config = dict(
    model='image flow-matching model',
    dataset='regions of photos with short descriptions (Visual Genome)',
    train_examples=50862,
    image_size=32,
    horizontal_flip=True,
    conditioning='none',
    arch='dit',
    objective='flow_matching',
    cond_dim=128,
    logit_normal_time=True,
    norm='layernorm',
    activation='gelu',
    mlp_ratio=3,
    head_dim=64,
    fused_qkv=False,
    qk_norm=False,
    inner_norm=False,
    patch_size=[2, 2],
    layers=8,
    width=192,
    positions='learned',
    optimizer='muon',
    muon_scale='original',
    lr=0.0084,
    momentum=0.95,
    nesterov=True,
    orthogonalizer='polar_express',
    adamw_lr_other_params=0.00085,
    grad_clip=1.0,
    steps=40000,
    batch_size=128,
    epochs=100.7,
    lr_schedule='linear',
    final_lr_fraction=0.1,
    warmup_steps=8000,
    weight_decay=0.009,
    adamw_weight_decay_other_params=0.01,
)
Rows from block 3, named by matrix and row number. Rows with one number belong to one attention dimension. Each number is 128 + 32 x the weight over its row's rms, rounded and kept within 0 to 255. All counts start at 0. Numbers have three digits each. After the name is the row's rms in percent of the matrix's.
# v: attention value (model.blocks.3.attn.v.weight, 192x192), inputs 0-191
# proj: attention output (model.blocks.3.attn.proj.weight, 192x192, transposed), outputs 0-191
v.55 106:085108128116074126160123127110121199113086161088200149104076118069095121152174141136095059160113093099094128106143176106143146162162111043127120051148102148138114122148113115142118135102156149125144128100102095173152165122099126139147165149132152086120132132141098136079072196082151126123155131144127134113173153095116141111144069086206101095158074183167122080127147169122089083154185081116117074104141105149148122136128094162149074152086104159135091087097184139167100148171193113176106188090142146115129115112119137109165099139155169143113136148125077097052174093155126106145
v.56 104:211129156109090156150123063204094094104106042159181070186095146169092156138137097152156129167105124151139121135099105108080167145129094114099058148163153084161083137118132119136133086180141082158089110102126134123140127087111139152156119135159052192110178131118085127080107119172095120103193123143124141108146154155106062057129123152141176113106123137110113113100151177154168107117119120085149141177137104106112143108139174089083117100137101113092114097156126157149071131136075132092169122174123079130169138133176079141146135097179098177129193128150128150095100100095168090131
v.57 098:145099160140164170123145133149137172103088168082119111128090135125158169130111152095133165155137104106111145118169103146138122129130117145103147104159145137124132129165164169083145138122142109167113151239121118108125108142075120169093108070090192081162137109125053115178123104173106120125076137135146100142125135103077133165132184243173181138124114167108129140076122144118116124114103120209126089089099120117134125113127118158122112114130087091148161099108091101092160099152154112169112182129191123200145136098088108087075109162103137155202143110136201162213148183155145119171
v.58 096:115143123170114161166152114037097086148119081089143135114114119121098139106163120143094086126163121103090115111209164164117129123132167121128100133141081145123101083093163127151110149098103164143089107100162137154079071137157133124141139089178074158152116082131185054108169175073145101104102116121119113186173140172138137139135117149124128094164174112149167138135140171130143112160127158162155176141112182050194145155109139218092178125117043091174155182143159104147092113131077140144173131157123158104122133152073069112097158106166091168128094129153101120080137135152144072146
v.59 099:091101156132076120124129104115123192154158175094084130075149131170104135098118139155061164123121158172118106119118086123118148124154133123117109149163183134094039136177139156132131143101061182176141126091096188117099074130073125083115092129169172107146169143152128200107135138086101132102093140141155143103067162084129120144115083128090132129110134124091103147109123150155105125123171131068117126177091129154075108123128157158105139101125164059097129198110148119123121122112112061117142117183124208150144121154159126090155122193119157097138095116146136182140122010094178087161
v.60 104:100184149088130132112169111083148119133116159073145126067133138148182098162097148148127119111155110085106123098146155152139116180181123124130117097137153125121067061130138087088106115075089122102116082086129112068102132116107153169144100165091173183100169141143110148137129071082145129165114131116132135158159098095129170137173170117112097105103110135171177130100079089121163103168170163167089176073209133129114157127112075138162094093117186145125126155165137194073210127139063150121122116110130054170142159136142110091144130058090088083172112105132144122152125120068113175166
v.61 097:104091108142082123125156102135155107164141095099143146179098089125112159135163152095148139205035159138203128097111124101149103139121149127122106121090067136201101130133123128124156187151149169166122077137158160118147109143134126140115144141197112132154120121140171177170083118110078112116097085124138097072124130101089143157141132191193075187116163067175091138102190130148096126169096157088202155157085074085087121148132131134117105100111091168089149154093123124157127145110136097089103113160081117082175144109126152122173152160122132113143146098092121154098135147052184054129
v.62 098:132110111120109136095174111136122110187140142157140069084164140117097114085088177208162137134109140172158105126116110158146103163199108072108139121125170119100103107157153108152129168106125119112115115148160070102148119132111146143128132126120116126158109129093197126149112168137110143130131160121129123111065140137178146195121102116068102109047099151167106109141148172097127110234194189055137109149135094163061158135139161108148149115110110112145200151071094112120104129100161061110094089145098169110096124091143185089138114169182134092102090111139071119074119071164110133090
v.63 104:161136145072195112134105162198117120081128095161180126080120109141135080111140106090158125144058159079063097129132129155126142113127135090090093096133119163075098159086150131134118132105082182081133172047127085187156155101155117147143140134100135112153069166136073086096151034128107142164100106124108099163131150153133147117139117159105087137106154172083093128089189097144079170123097104152103192164162190145168154096135129115144142121137165109132047148125121103069160120133128178130098159099100091118152178105130137137137112221141105167173113136131113122152105157157159135103
v.64 099:126151103183091139154117094102078144113078115059094130179127152142122148086160155081124153115131144117114170167112144197124120158104157114136101122157085151148149129118165122108160192198128068122163119095124108228117172160146130151119125120130079128162104113133117079186135104115172106112107125157104127131067137128098119157052137165148059085109114104125112119110141181120150136099068124154131179089129162143158147106113179072106132173112153098157100085142142148115133124099193106154158151114187151164159121080107117153096125135155159080078041069095096157181152146070168105099
v.65 103:087132132163125133099115127128071138023168130103115136121143129154140127189134194042095139171134108101177117125157161096136113123097138116067146134153161091123182161133152104097183134126119139114172126131182086115136132160104139191117155153161196162176164126159113145125098140120162108108124114135143135157075181123095164142130108187099154140121106094087154135107196098152166163150168207150150184179089102155160163136118075125164081128114147107133112122122083125107143124143158100191078140072098155168218140140053135162073151155106134110148169121147149079096120134162128137144
v.66 098:097165173208142068161144120093131105107073090136155093102102111168125154083132097107151119164133142155065122099159116152136145168157098092077177093139115098176106166128110151101127132122136072105117145075161105135142073085129131143181139103130086133117124139127195151062138123130112146141068120124165107143068095151113173070159138167129190163146090128117116116160146181131091187174116154129158107149151085124088182130131147174151164107039114123199100153121143068162102114157186043135085173130121145191120148124137134082091113129112059140109124105157137113088127131162123100129
v.67 109:172194148143115181095075148118078096136154146122119105079138114150117119139176160159101152147156063138144143095130136117127124213107121059140172106115146164111114057087121132097115120165175074146108160141123134122132105150062126144146116147144135098185167129141131125066113128153133140104149148116169121113127111106148141101116149119094123124164099155108109173103155143118100110023137057110129165095094127124131122139138147052094089167096097144139153117109164184068200130190148098160098132155171152153152125133156072186125132146130194170156093162040185171174121094130117162116
v.68 092:120106168087139199106130120153119095146092113201141191189109109126145095058137096088098176123140211094081194149099102095116143135133098134097116140141147172163118142086099170138086113088158128167108130127076093137101099155131146098136137073104070115145139145143056126173179156123130131162090071137132155176082155128142157134057098156153206131159122119101090120137122175119205199113172087134079134145205096099114097140129175090099161113113105096118166172117098128152105114114102115101169143114128098132111150178120136128115192161119080089131129152147116128101168119093152099133
v.69 091:180095164057201158131069160153132191132092128083112131120085137147093133147110154117132123143104134086155117095145096073125104108042167146161081156170170101143138113166105111168188169095150181151162067164130144131120171145101151052146136106165165148126145097119135102209079158153130122125137113138079153094095113150112086154147106079205136144143120074090135069098209149123154129127100131168129135158088117092146121116127115150095123161142121083127156103129153150125210094124145162121152091133132124067132129139153142078045098091162155123125142072120121154152159176137128121132
v.70 087:068127013099168126095139140159092127099140071131079099209107103128121132107085113140134138180089057093115179125096171127169119153128147118102130134166136070153186089137103120163124131135123106090120092144099100094151143110051129120124132094149132102097120153182178134073062159150130142144158113139160144147119166095102113140125076143144029099135156103019130111122157077131188088195113137085132097116090108149175093117135184140157150128141135151121177141145140145156142123133139130152162174127182158124136131122168095126142118134157151120113164176140123096120150144071170175117
v.71 103:135106116083161114124130104158120078102152138162143096048158135144103098079132157166157155126143033150090099205145107122113159100119116050131156159111081106108130108148123103117115119214183097145148211148109133134140118078174154157101158104146086143152117115160195112125098119111139115133168086139195128131158088096089095057150125142124181137130138141101136148098135088135156115067063148076113158139154128105153097111144081138117094155150134082039113075123143080109116114066047144126171135144148105094138134151144169099121135100185175146135176148128124080133093123120125107109
v.72 085:129125158167108180164101109127152106170081074166132108164113174174148124199058161089127126161155155137177105170166103145123079177072175132205090199188134147170117091138122136127113170165131065116161121124171113179157118121116111137134081123155151164096126108136108118163140144162146150043148116101068145066066106118135132089128163115159148188116135190172124154152140156130192171104134123137147169104133152151060130130117110135149099118148140122103136164157099148114124163123128171120163131106137135063145169128192139087085101100169109122102189174110125151149119091139154115191
v.73 111:151156133185155074139118148143089109109166080104077134135092130127117103154116151176107102148150116098086149093109137150125080096093100106170102116115115196177091155101139141147073127090065093089138089130085147096125091125114156152171147189093165140098162123155114174144151076158112083154109113146126142136121083121155118102148102041079082114167109124105134122161146080125140175166218097189150125136175133154088158125136102170123216121093149141149061133115125155135077089180133152125085055068107194145087162138127159117109105094135104109148072106140115176096168121112123126158
v.74 094:122089110054107102147178151136087124066102100148167191092121111058116152129177128109116150136079115147192175097171136169143114137158179107148049128106106190171176108171109134137088135082139141105087113191129123082165112089175094160140098118168144174154124163091155119193102177189094128191122118132125130161161132130110102107160120109134127086196145094142130127189132111137112138123139096074113166094200067115104125133113139113112152175052132182115183090150099135099097141110147157086187130127120107122124139152109117127074102084089103140101085152155136105129106091129136169119
v.75 101:169107105087128165136076140127106163095062104175156189195123110111100142125123122107059189131104135084147116151107122107136147111086120062150045088153161125126132200137145114071126085151153088158150128129088114085111102113107130170121143115105163148156147170122104102122080164166121176106164124156115126193138130117063182149124171129177188131127126126121116172095087162104130118128119186181090123119175122115098159114111092079117075125089145161190089114113140130205144102103129115104127101137134161121148134156158120131095151217142142199079136097093108102206094138118105157107
v.76 090:205160110161140177100136125140124135134178106108161093144125151101176123108092175148145132072100098069073051130159076124104160099124055154129136124174086025118142062196136173145133089108138150104174159119133138201077125144154106182097134145098109126099123112145165122097128125062128140131108170107119120129085160131115148153050171058095136142109108061114142132063157154136097088137152118174116084139118146120163139119146083115164111120167160124126132113111197126096097143097130126139087105118148156188076151115115158067125148116099158088127126102136137167137093158084130087146
v.77 108:133099114083154159151107128098063177121139097121109125090119110053120106072121152083114149184082106122131188133174084147109116138088125150093099164149199041106090163190108121135130103153156115137158098089114152148086125086138111148068130190109183155127125124089124104118097174117135108103092132128161149077078139109113153102157139098144123171132104152150072116050160112107129115125085114164179157059142117109097147128140101168143204126138178085103144152100112150106117125153114094189068168119138088196152117178204145152161095100110127137125078097121135195140142149156140158126
v.78 092:118105149130081156073113148157124053087166119115121144164143134126190102075090125138068158123136212163146128131149116133115168113158131148107106126046128077127090168057146130110158148169160060100099171128184151131151168107172119076134135148133133109141161131138148119117078145161132144130150087114159121187131093181123096131108099161139173147076135123124130117168194091156136149122160227048080132069040147159168166121121136161084140073108115105114130091134137168099134173135164134103152101147128119161135120101154158159149123146126152112119076130055173166135122136163099124098
v.79 101:129146098083184102127152113151117200121155161082150162116120141111150091102135127083116137172135136167124141126177144160145092170096118094141091181153139111123134050184131141143120093134122138083122146120075150102078127127058085161153083110091078159192133108153129126163134164134146111136207160113162116125126073104109069184132097134154097099157116182139168128143070171100148063120171167065117143122119169104084165119122128118151132055099103145163097096111114182185162178154116139186155109077040133137104174131124131105092103113162118159133128112170145170197132146093140138099
v.80 099:153139069128190148113092101130133159196083118097109071109089135144151131093115052115117088080112098122171159138143161097142193127094158130160123115157049163105168135125109073151152117159126142119097129162180136187148092129128110184111116183092087097110144121128066154121138102134143123137178170139117128122116083093145150114185096085120105118111141129133159161096100161126148112088132182202055158151101169101137121120117138115169111106107079118167161130160126154084084113084146154105113143198068070148176125096204145164160124180100177166081098133089101089180134140137116135139
v.81 100:138191145039138164122166133146074107151098074175133102138151150159112100047128135126205128154100150105149126116159110128107145106157135171143114140170183139144253134120125140182100133162099072134118157209100118092138158135160142128124110147130112095147123119147128125109074086109134110140116215126056135135136140151181102133132103084089102135132090101141097103110139113138128106091164177129120119101087156171109197116119161066146179141115148083188130153116138173147131095107127140203173177082202098116135116079148092124130113152111092114101096121089088110148131141103152134101
v.82 103:104103148136122114101129165119140102128038175092165165137090121074183155090116171148111141149195134101146111146132151158131081102135087096100131115158135076126126135126119133085152140196089130136148127078156131180158098161113125102161126144219074170139123107145132107075159154084112136133128108125114123093095127101138093096129103111116141134053114099119129119155086149138132104142114128162144089089108151131100191125137060147142175124168153132103064167113170070161074102132056100136135122041142170131208131133142126128187154118109086118063127182115160170152135154111151030126
v.83 093:142139142092167143166106125084106081157126157223107108165137102149102066095114125148129146093087103116178105088191096144111073147117151104155139062171111110073155057174132118123132100053159107136179150163140073147128134051152133180119069116135114156152127166139076125139161161080142088100103100135184111093107139110122141100164098112139091148146074100078109130061158160119111158079179144174069190139135140097114111148142137143132094159149093129146073127098134062121148157109135134135114135108207131179122130095137140065120161131100142120138082148177141069156123124094148134142
v.84 094:141138103128104119124173099159077087190149086152115135102077140147153142136096136130122144096116147113121133151139151166137148115159167106105116127126063153092144071167152109155151048146187056080103155099092164164134111094158154130146127151132123135128151112133151124115139143088157146073118168139127140120112145146143091122190051131095069112098158160092098151045095117132126196140089149126152182148112130143004169127134153100085139117135141154147135189157171128112061127120136169139175084134116145095101092121148161114159127129122091150115091101165143116113163078144197019101
v.85 098:100102122113108163164110101096169155127166140130120106167098135110133122094117126121152129120166117165093054117082128130144148135083095146066087135156111109097069129205145154136131079173098114145082132149174139150123143144083142160117139139137145134112133127137078089196116171112135136146136176114126125182146170107084178091126136172167194188156131129121116151146118086155115122061134155147112133118081132044191177129115131106136060127113138114160123097192084201122101143085203161158144179127109092129139131096159104176150145171103092100232133116133161156203122168110162148105
v.86 093:075141113140099135180218087181082143125113129164104184103111144138147141110131135131138116179095137114193172148132105119172135136069096105127070154184080100124143053156124105058155168170103115070195149166156138152113150147146141126131107106108093076138107121123119110103095100089118133089144119106081123103152130139084144164113121189138188154140146153112093154152187186130110157139076116097120126164202157121081145129140090182137153095226146130153038146113073136089136146151136122117102111103137118128162140123129174088127104083128158108172091113140099156188137138115153083108
v.87 095:196179128116103160174112108160118147194155153076105142121104130171120115112146112102123135104113036120141125065129148165125184128153152157123144114170183198091153183133122164130096157130131161106119132102122124140176138154083147176113057096089163101103163149129080099132124109180095145072146066148133120036095146134095167126129086176107136155153161101125128126116110146136106109129077075157111090096166082148103130124125137084169150143079125162087120033139119146117103136145127167162172161169099125143138132136140127150127157149123079113100245112088110128161136125117072074145
v.88 104:141114145075111154081130167125181163087179143110198087195101093135165099183112155148126136055119085129177131140140128198139142140111170028119078156116087148116098135079113080090098138112121086106140189122121157106113101176128149086126100128132097135119066112089127111171143091130128087110052084140137147159056158161178123152179112121150123141121136143147137080099130148129189125181043091110138168142105150163061144140130124102139126116110159162137168174108120075159079099128071167095117124145146192156160144182174151142116136130105136127109140109080101132121146108133134159130
v.89 083:153132106172087113117161162178166083140227101098198095122116115104179167111117132112119110111183115159202135140121163080125072132065155105171147112168110122138173122192117111131117123167095130102128097136103099069091103154143105104095096167142146056137130164124108109071154116144161186154163106106166127145105101133094135100109164159142141199089119071126095108156163116120137180142074130124132140079180170136105117104124142217157118062090138146082125157106139155116112115147130162116059095127198138150143150135122156191121134094080122120116071096166156189140109116134123115147
proj.55 091:082133195096165109049199151158133096099112165124064090159183120058151103109097107151105152105071093132133130108085118145133118108113133145113118106157179108093147182141132137135084148132131069145097112111141113193133048169155136098107046117148136134124110159117118086160145097167073153111137164109146157126187091077092116144154166167035154127160102124149149098110176162118164135099123126091193111131147154135134119134128138120126131110149103136153090153168126143094107193130152127134108122135139172078127136087148088090081162146160183129104173190126196136070167154068117116124
proj.56 098:121127145067158154114144072124105142122113144114130176091148128147138144125113112115052113152054121112147141091185132127058119091061208117077200086143161108198121109135180133124126060116145128136132147192157107152125156114108090097145130182133162133096153178173217123077131144135171151091119110107067064093098140117123085111115109198169162088149061120105150103113166162126111121155105096081154129095166174173111111140132146099164090144161105142166110164081129116152140121121110154125128102099134157143162200137127132124090078122119125133139109119083161125076069092112091095121
proj.57 102:084192114151059144148121151100130145074113051192139104181125085122168116160176106093112091157134145099139126156150125186101142122175096118165076197129113133082133154121196129144203113179130138114119124065092137118134145168141104167128149117116102097137107096132181177081108170149187108116102164132090162124110122106149082074135125232128148148128128148109173077168160135138110126127194084135115112118102142122111170148099156135185120157134175081116126089132126103113107107127178119137113122173088100199168141123154082136097143097144129102088127185159084172126158128074135095171
proj.58 095:122124124129161160052101066108123084229119164160076155067106132086126146144107169088165155166126133111131129109144124183117072168102177206130105099140126137092164191114205112116121115108113157102130121138139088100125168139129200084142108129119159139116121091062131069124151139113153101118147126156156110101137099107109087074135130154109064171143168129132157119109060125119128147079071153136132137127129080139158121159106127142134083101178085057058136102158120137153054091135100085141158120105202139098131109109101124116179121136142117131118124035137123086088120103139110109120
proj.59 103:146078154077114129132132170119099140126135126161122135057126135166128180084153119111119154155115159123095151140091124176170091152070148179120103159148096195118140104155185122158080204109150151146190156099098146131132163129120142195146166148147130142133171060110133157100131197094124109098071067134158140133169144149109130129145165122144120164141170155136129155063159132061114148115120149120122162167133125181102050126118190155091136146124161091167113068147129109185103078128104096113065135124149184125118201127115110100105107150121105166176117092133148150204156136073199131152
proj.60 090:202121117148133065162126131163079130131070123120110148151133212152174158145107128171177155118136107124102084107100118118126209136158089099139028110113114110132154183133149088196055121156136107122147149128241141095126110147116149078092108125111100131119130108131145078145161068140115156134145150192124119113136107110164140076084161128067097137133080143147109099129097105127148146128113135083138184174056111158142163154132149116145112146128180185129177074160129136109111116135130068095081162119109090118163154130134096133091094061144125116158157177175111147130121125162076112125
proj.61 090:117091100102150133165144130181136139105139204122144152111135143132133138053124133089063178113159123094138103074092131167151191119109103103085154135117177129163180159166117131040144107089051112162168176111121119141122181112122135123147074105108166128160153101121130142110095155094131094127103125169114122096165113191098091154081144179174157102101149131070066140074217142115111110111088120112142121123159143140105110151126119085158176078070106096152120128073129100168130147138142142099174116109131146100120170076113079133146159129143120071098087144076172185093151090123150085069
proj.62 099:165105112107162135124144126191111101099132120082091126106146065039142133072133162179145173130120141134124148113103122096176117104105209184071107157135092128144135132094211129095118148192136140109102139108131226141132151124144154122144146104200167172119122082129089122176139143168103112157100154138155104084135091185164178217109099115124174115086103101138180160131156089147106117071065175130104176154103150108065074158134079098125167134128122113140109150126137124144085109122099080142162105098159168106093167145085097119155072149134126122180158130124137115130153153149116166133
proj.63 101:172133119110160074131158138087146144109148134138137039135121152162155124153095095107123094154145116110102167135127129165123180160177064167163121157161080116156101163113142144142107091160151080109090123132128085164125126144138122132138107151091101187163095154109137041175141215140170149147135135172115155160185104126107092118126116138122166120096158148082126112123164135133199125250144186148110087098109097189128190110127137096150078136138114140140114175228138118082122145128143129128111117167104039123145143119158148128146122063138114123118109139059084102151137140179090123111
proj.64 104:175076176141082166092098106173117076110133148148117137044095148104164110111105123129096146180148163206164121135127129156115140098137115144103149107137176121115121109157185141141138118057124181113089098159174138175129082154126107103124179122141105082057152119187138117175135096127115074142150144085114113118099072118150136117077137034159134109120092159127110136111091064152067183162174106115176126158131141110160125112114035125145131099107219154082137109150124116112095118126199101115108086123110120167129101118132182083136122138134134102184126138081164126095164122093107098169
proj.65 095:171115137083137184102150151175102150166157165136122060145118132157143128134068120112135156143064149165092133133152132058164133171067150203085179115157137071147100173157128126161127086132162105129145125147114209088137106150133112120124120180100114052071162116110117135111103148104137092053111141135150087102107129114170190122118153193123085120129077170148199124157163118102078127108137177133205142072104089148147139138122122202101159100137169112143107185150123103158108113116179115126155173131104157144127127155113153079153187141114139108112137092107171085046113116134134115130
proj.66 102:111132174138136048102062110140128154108141131153177154083079113147134098129170120135147165099121142142076142115143128209080131092122087099106183168114146156158102083143091145137147091121119137144127150207141147122126173108132147142121106169207125142155134116179135206109140090127091182110092132082085169153097184057115144080140153186102092170143084120167148091113156098174180111081154101084104139136096065109066089142135171174087116116198109111100082088121125142076110104133114200128157165133151164144133155148109150132177153126101085129156176137117124120136102118147096149120
proj.67 102:114115106130101194137103088116122110153143111123085182149159129117137111097163114122107175185085143219121102114181131125113140076102098160086161123116127171175114168102100131134098126130169146067204151136102132140123152170125084127129102121112134106109165117112121093148133176084178097070064138184103172121102108160172162151108127121123097115161112154131097140164120097129177117159143144088131146179128099170203164153150153126156146100107110158105176164189134186096039196131116128086163113121172160080125120075056178064134110097129159116102105153080127132099156147193115135116
proj.68 104:109088125117104117129192170103155146107145147146138123067101118162145142091155193147187127094118085133125129127179123149083144045109146156112126154147098128108122123067083090123135146104060089104070160082079105152124119089121181130100108100113144125170123155169168120135124151108100155129080159102139123141079126118127121095151103117104069140090060118156125109115061164188063141129145089163122153145078117166151129156145130110204082118095109098132133092141145123156045118129129119104095154154127047118142078133142137084168103127142078166113116122202076061109208136113138183118
proj.69 091:138087180116153153168072165079142073120121134150127132129116146065105105164165157122107087122141114084124108138131133109120178165113155192115094127117088112141107125152106151131106186141119084093123078101171183088131078165180095104142157142150149106125095141110137072094091142111096119150160092131183104178111098185129143118145152075110135075142134188141055108173158099107087129137167169176158141111135128159124103090164141147143147080132145100179107170147125155203048084136141105125081116124096076089088144132136147113104176167177148141087143086121147201159151142160205158067
proj.70 095:125133098142144119150120159105136129144143163129166162124107151162136161102169174126103120148162160073140083071166127100208126139093182138152092113136099159102142107130120122166125115113130080115150091127197124096122109163159116128090134201098093067092122172083097132122094177149128118158132141128115090112142113049170113142166131167154182161120153108188052131090209100108083117090130146076164124107154124154129135085184165157083122088140134067089158145178139099112097132126092144163106185140133068125094117158136214153109173071126152169127108099078117151087138100055097106150
proj.71 102:143166146153114114116163085149149116139139137099084142174140131119148163111085122088080184077099153104140138121141137121146085111117149197110154121110120162134087113159109143146098157175161139121081194093138115124131150093101145180136068036157140092172181112099053115114113175113110141132184132152146133152191139086144161139116117084094162094113164145146117151174091149119095133134172182047124152171095146129139129125150110110063128098094156145174120140127132117159133179119096129139153129102127101084077142149170107144078219111149201128164215193151164105169096116146151177131
proj.72 078:121110071110087137117068140202113152143130176143111150142094122105115139138153133118109153144180092144109097136107128165094129115135112151202116106153158141161080178142089117151140230171145197090147068190177114149122075134131179154144139096148114089209129085151096094117148072139125127140133104127080102156091048099169132099143096086108170144112161137082076154145115121162101138109148137075121168142110099136104132138044187119099188107127167128159065120113129053124181096126141143112141131143117175115101124160115087136157139126185124115124143138182147194121086139119101123098
proj.73 106:121096095155142113176076159107130134137135163123158096119095150128087120208160140151115113099130115152110134127151119193131151162150113138128052097139134125128163097120197099116151120122168138129106091122168124094127133127145134105140131183098089138070162128142155157135154054153141098113096171136073049116109117166139079106103151077210165146149142074145094144138135109122109099082115101163122161124131148113093143100136154118123014174164091137148079130092122165155193072128119130119201177161138135155120165129126087119131098176120038113129110151095065145101037169154129116150
proj.74 101:130188159148117044136173090154124117115102195126162086132133125115122086178100105099086155117142134080125087164123128157193118119121117141174094102122135131094081093155106094173105118141131104125110112067117078118133163105053103079133192102088142151140132171149093090194129153101179135136132131042122125079096161082111056139169175105140154083153158112165159155109119095091102103133132139135138135173088164153063120124151191120147140164183112111184139133137131161111142157129061117141051142098085090129163088136110096124118107123098108134107060055134164123155095128109155164138
proj.75 112:169134150129100134142089124166117166150113093106179076074165042086120161121111117061132092169130095148132129128158118166112112173060135157166085123091159115160116158159186115115104123142111118094114145081111159100124119134122099120124148105113140128165120194109149119177051162108144157122079112066155060108110153077123151176100124124062081126179095138150148153145104145196079135056128144172117129184120126147130131162146124111190177119135174104066098142107132171109118080128121191130170127114155147105127103145109126145182108103129173144203096103139180135174176111135189106099
proj.76 092:132052142078157145115125161027130086123118028137119119041053175140121097155097153147145144109133104182149107141096129059101119159121126148125169143160195080120146157137158098103131114079102140182119176157118164110130098146144108128081149198092126133123190110135144165120123121115135153118145157118130118164132139195099176116154061082191159154155116167133110141111154144132211148150136164147153127086096083046098153144155120161121120095104145163114122126123130097153137106115194099166172108142145172117135187106142158174137160151137145138107152140150080164124131143086146162116
proj.77 117:184121127144127156067118175177112088120143085103091121110072117113135147056109074125193159108163129129107143133145127135071138177109088153157113072117114148075150098200125134159092091141141175105103102235113133094128138164098144104137185188099109083198131121178116130124097130162120135042151136141092143183152110129149158127111156127128152128129128114090094107132221074161120116143101145124109151144137157169030122125172133135145065141142127074127143138094122120136135105127098152118189102133178154157132158149076134080101165159115158110117084152123071121150098110148079129114
proj.78 093:112156148107147186120119133074125101132118140124114093130142088098142108104161164142171147102132067103143114110135126127151132146149115155120118085162148089125229101168149125087095124189085167171100201140131118066129114145143222160140125165153132149152141110153147132087110153155093188176114101195107136115170078121120101086167133117118120083129194116121178106070138096077107126078093153126167128210148179164178126113130148132219153136138138156141143099133141141098163176122162133082135126145065112177103035099102145113165112124124129152139112080088121097150168166161094118128
proj.79 099:121112155156136061125175125133108103172156093184164123126112112141153179045090124109139127097085091068140137151050128158142175104057089163152104106149151115123186123171112138113189142144105073173114109096136139057128186166153071077118198128149123081108143105047079175115139162152123134174127137143127141141132183125126085103084146119105130151129156130155095127072086115159125126176100165068139130119100079160107130111146110102109103156115115130066080145087139200143092176128128124140091148148134093081109186145139088176133160128115116101132078094144164152165162139096128164142
proj.80 105:176140161147132162125147118113123117115137156116119200129162124133133132133174093115114056168142151126110139116110125098136138130143110148137127149127190208112145173147093118091151115230098143086132171141126120144130140149145114164142077177110117144060147120141144108151079150118079165169078147074144151140121166171100101145118153144119130138159131132084096199167071102085136117130168183154107128136088105062130146085097110090102174069144133135069162200087127142082134098129128122148177102076105125123159157077122085157093109114128248097220134119147132136130080091117118111144
proj.81 108:134093133113102160059154099144096086122129105095139159126132171144158094119143132181100102115179138072157127140089125135103113088153162156054189092151156151097084180110131130148136093109117105077148107075098159063126141127141095106109158226115101092044161151117170146174107118119117094158145124134095159134182103133148107146192175103157153171196169120130081142118139079151090120156081128096140112157140104166107144095126124200117191138162114162092095157142129199128146091125143073119056120152129118156148117054105122122142139174138155129093085160106143060154128173110127118126
proj.82 110:118083155150091146167066142176153126103134090131099048116083178089163111081084146127156132103124087075169136098182131147139143130153156146118152182134163146142122172157104139146137118103168141171159096178105142084130107121117079162116135103158118119146093063106148215097125081137105135142114104142086120167034128166191144124167118130113141093147048118098111130139020142091147133187098130104125134147118151091115118091125123131091099114080122179123127107083131053138210113123113189098118068159115185132141148104176106161112136104114082156155101149167139134136142131138133131100
proj.83 092:103140101147104171079142117158127120152165128120123174132111145130112125156136106128133144095162151144154144131089132084082120132191138176087110172124127152074094178138162107137100135118084165135116140054106157131124145122122153113170077119060161115078131181126128082192084124089083131071158133112155152177081103122131157136112121087101121159144116128087151125232053172161145093161140089149138170108195086149057113210143126187115172112108150115159092160035134120133043118128164112142148108122136087056145204138135109149139118126123136077137143139105147142138142144105132151115
proj.84 101:114142104135137065151130127049085168138141135129115141145084162105156105141086172190124137099168120077113130133133128187188128150156092136128142125141120156081138103167196121116142088126123150117113097131120097107130130116086168146119114189126115133112127156058142107139110128135116209171123125148127104176087160130099049097113155167179106140153220125098108109078114086105128114129194138109095165104163152055051104127149130122059146046086146164131144075143125106091125093126160153105119157136122109083131102104149094168057166120120102119109182178137119122124096126116039161138
proj.85 096:118098123122109153111102095108106111148092155122124133085117168110088159062149113089148094128092119156120116110180120118168077042073148128091085151110124119083136090166175126119116081167093137162083175118120121229133128141092111128157147133109129147157120101182171136061091173116111088130141130128131156147117157139114210077120141155074085117112132135158138183126118165081097157199099102107168120187120141164107164095080108137094115057094083132108111151152125227055146112126140129140138103114146103108094134138099153099120089082105134127090167122097093162194138135107135055126
proj.86 104:148092158123151140126174095077134138155145173123092081124078147104141174126109049114132119107181121169150129107109134166179122115067157137152112112086146120111103171159119133182149160098175198139067102118134159092125101159156126122134208073172125075170142177194113122151084065099103098145181143135199112137123143107141157077118107087090128116151144106127110118104146063096125124164120119099123124136125145114041131043139130073173127157074126147084067058076134161125123137128146107146166088123144137147120087157124143197130158161127078137126134115112133128146157114107128203162
proj.87 099:176101124130136140124181154146089155079149133140135168137147139135121180162157153127081140163127134177135141119109120193136077147069175059118118151165060124132143106072123121114124126123117126114215117107081105133126134165185110137105140036112144100098162123125121075125156135125199062159053143126130121189130132120095163139139171183131148060083099159107077109218148134134128108122200118144133081142086093093167154165091087079111078080162122118199133209089125126134107114132097124136139127102140153077117154155161132134136139136121115125142163105110114141134103106186175110144
proj.88 095:115178167114068152115130127175120136104096111098161165145111172155114117174171156159107149120144115141120125142138134102152142138107097234152129145093153098154149203085108133203123126123112098102140168102189157087136109133165147125162105071122148127157138163146099056133173155121110124116122108118075101077060122134129031156097142175111100164154178113166107110159189213088109132100181085115114140112166131159116081103153157118099079145149170125114135095123135095187156110130105073136092156131114136114163187108155134153113065125099160112139087143160133200195137107111161114110
proj.89 091:154093142157116127195115166081149122137111153128116160121095160045133086149121092092171116188118130155118103110101130159083119201033131145138132121161125099107172118166075108054116158106147137138160135171158150124125084138123110163113182145153140138176131182161126128106078109106059205107144168121127159128091134044176136083138116167209137112105133159194097088118129151136157142097140103122138197158093157144068128101114115190143094148164167146139110098117135166147084081134136149120148162099179164162160201096097120082130127138106123114147120109127100077143093150134125114166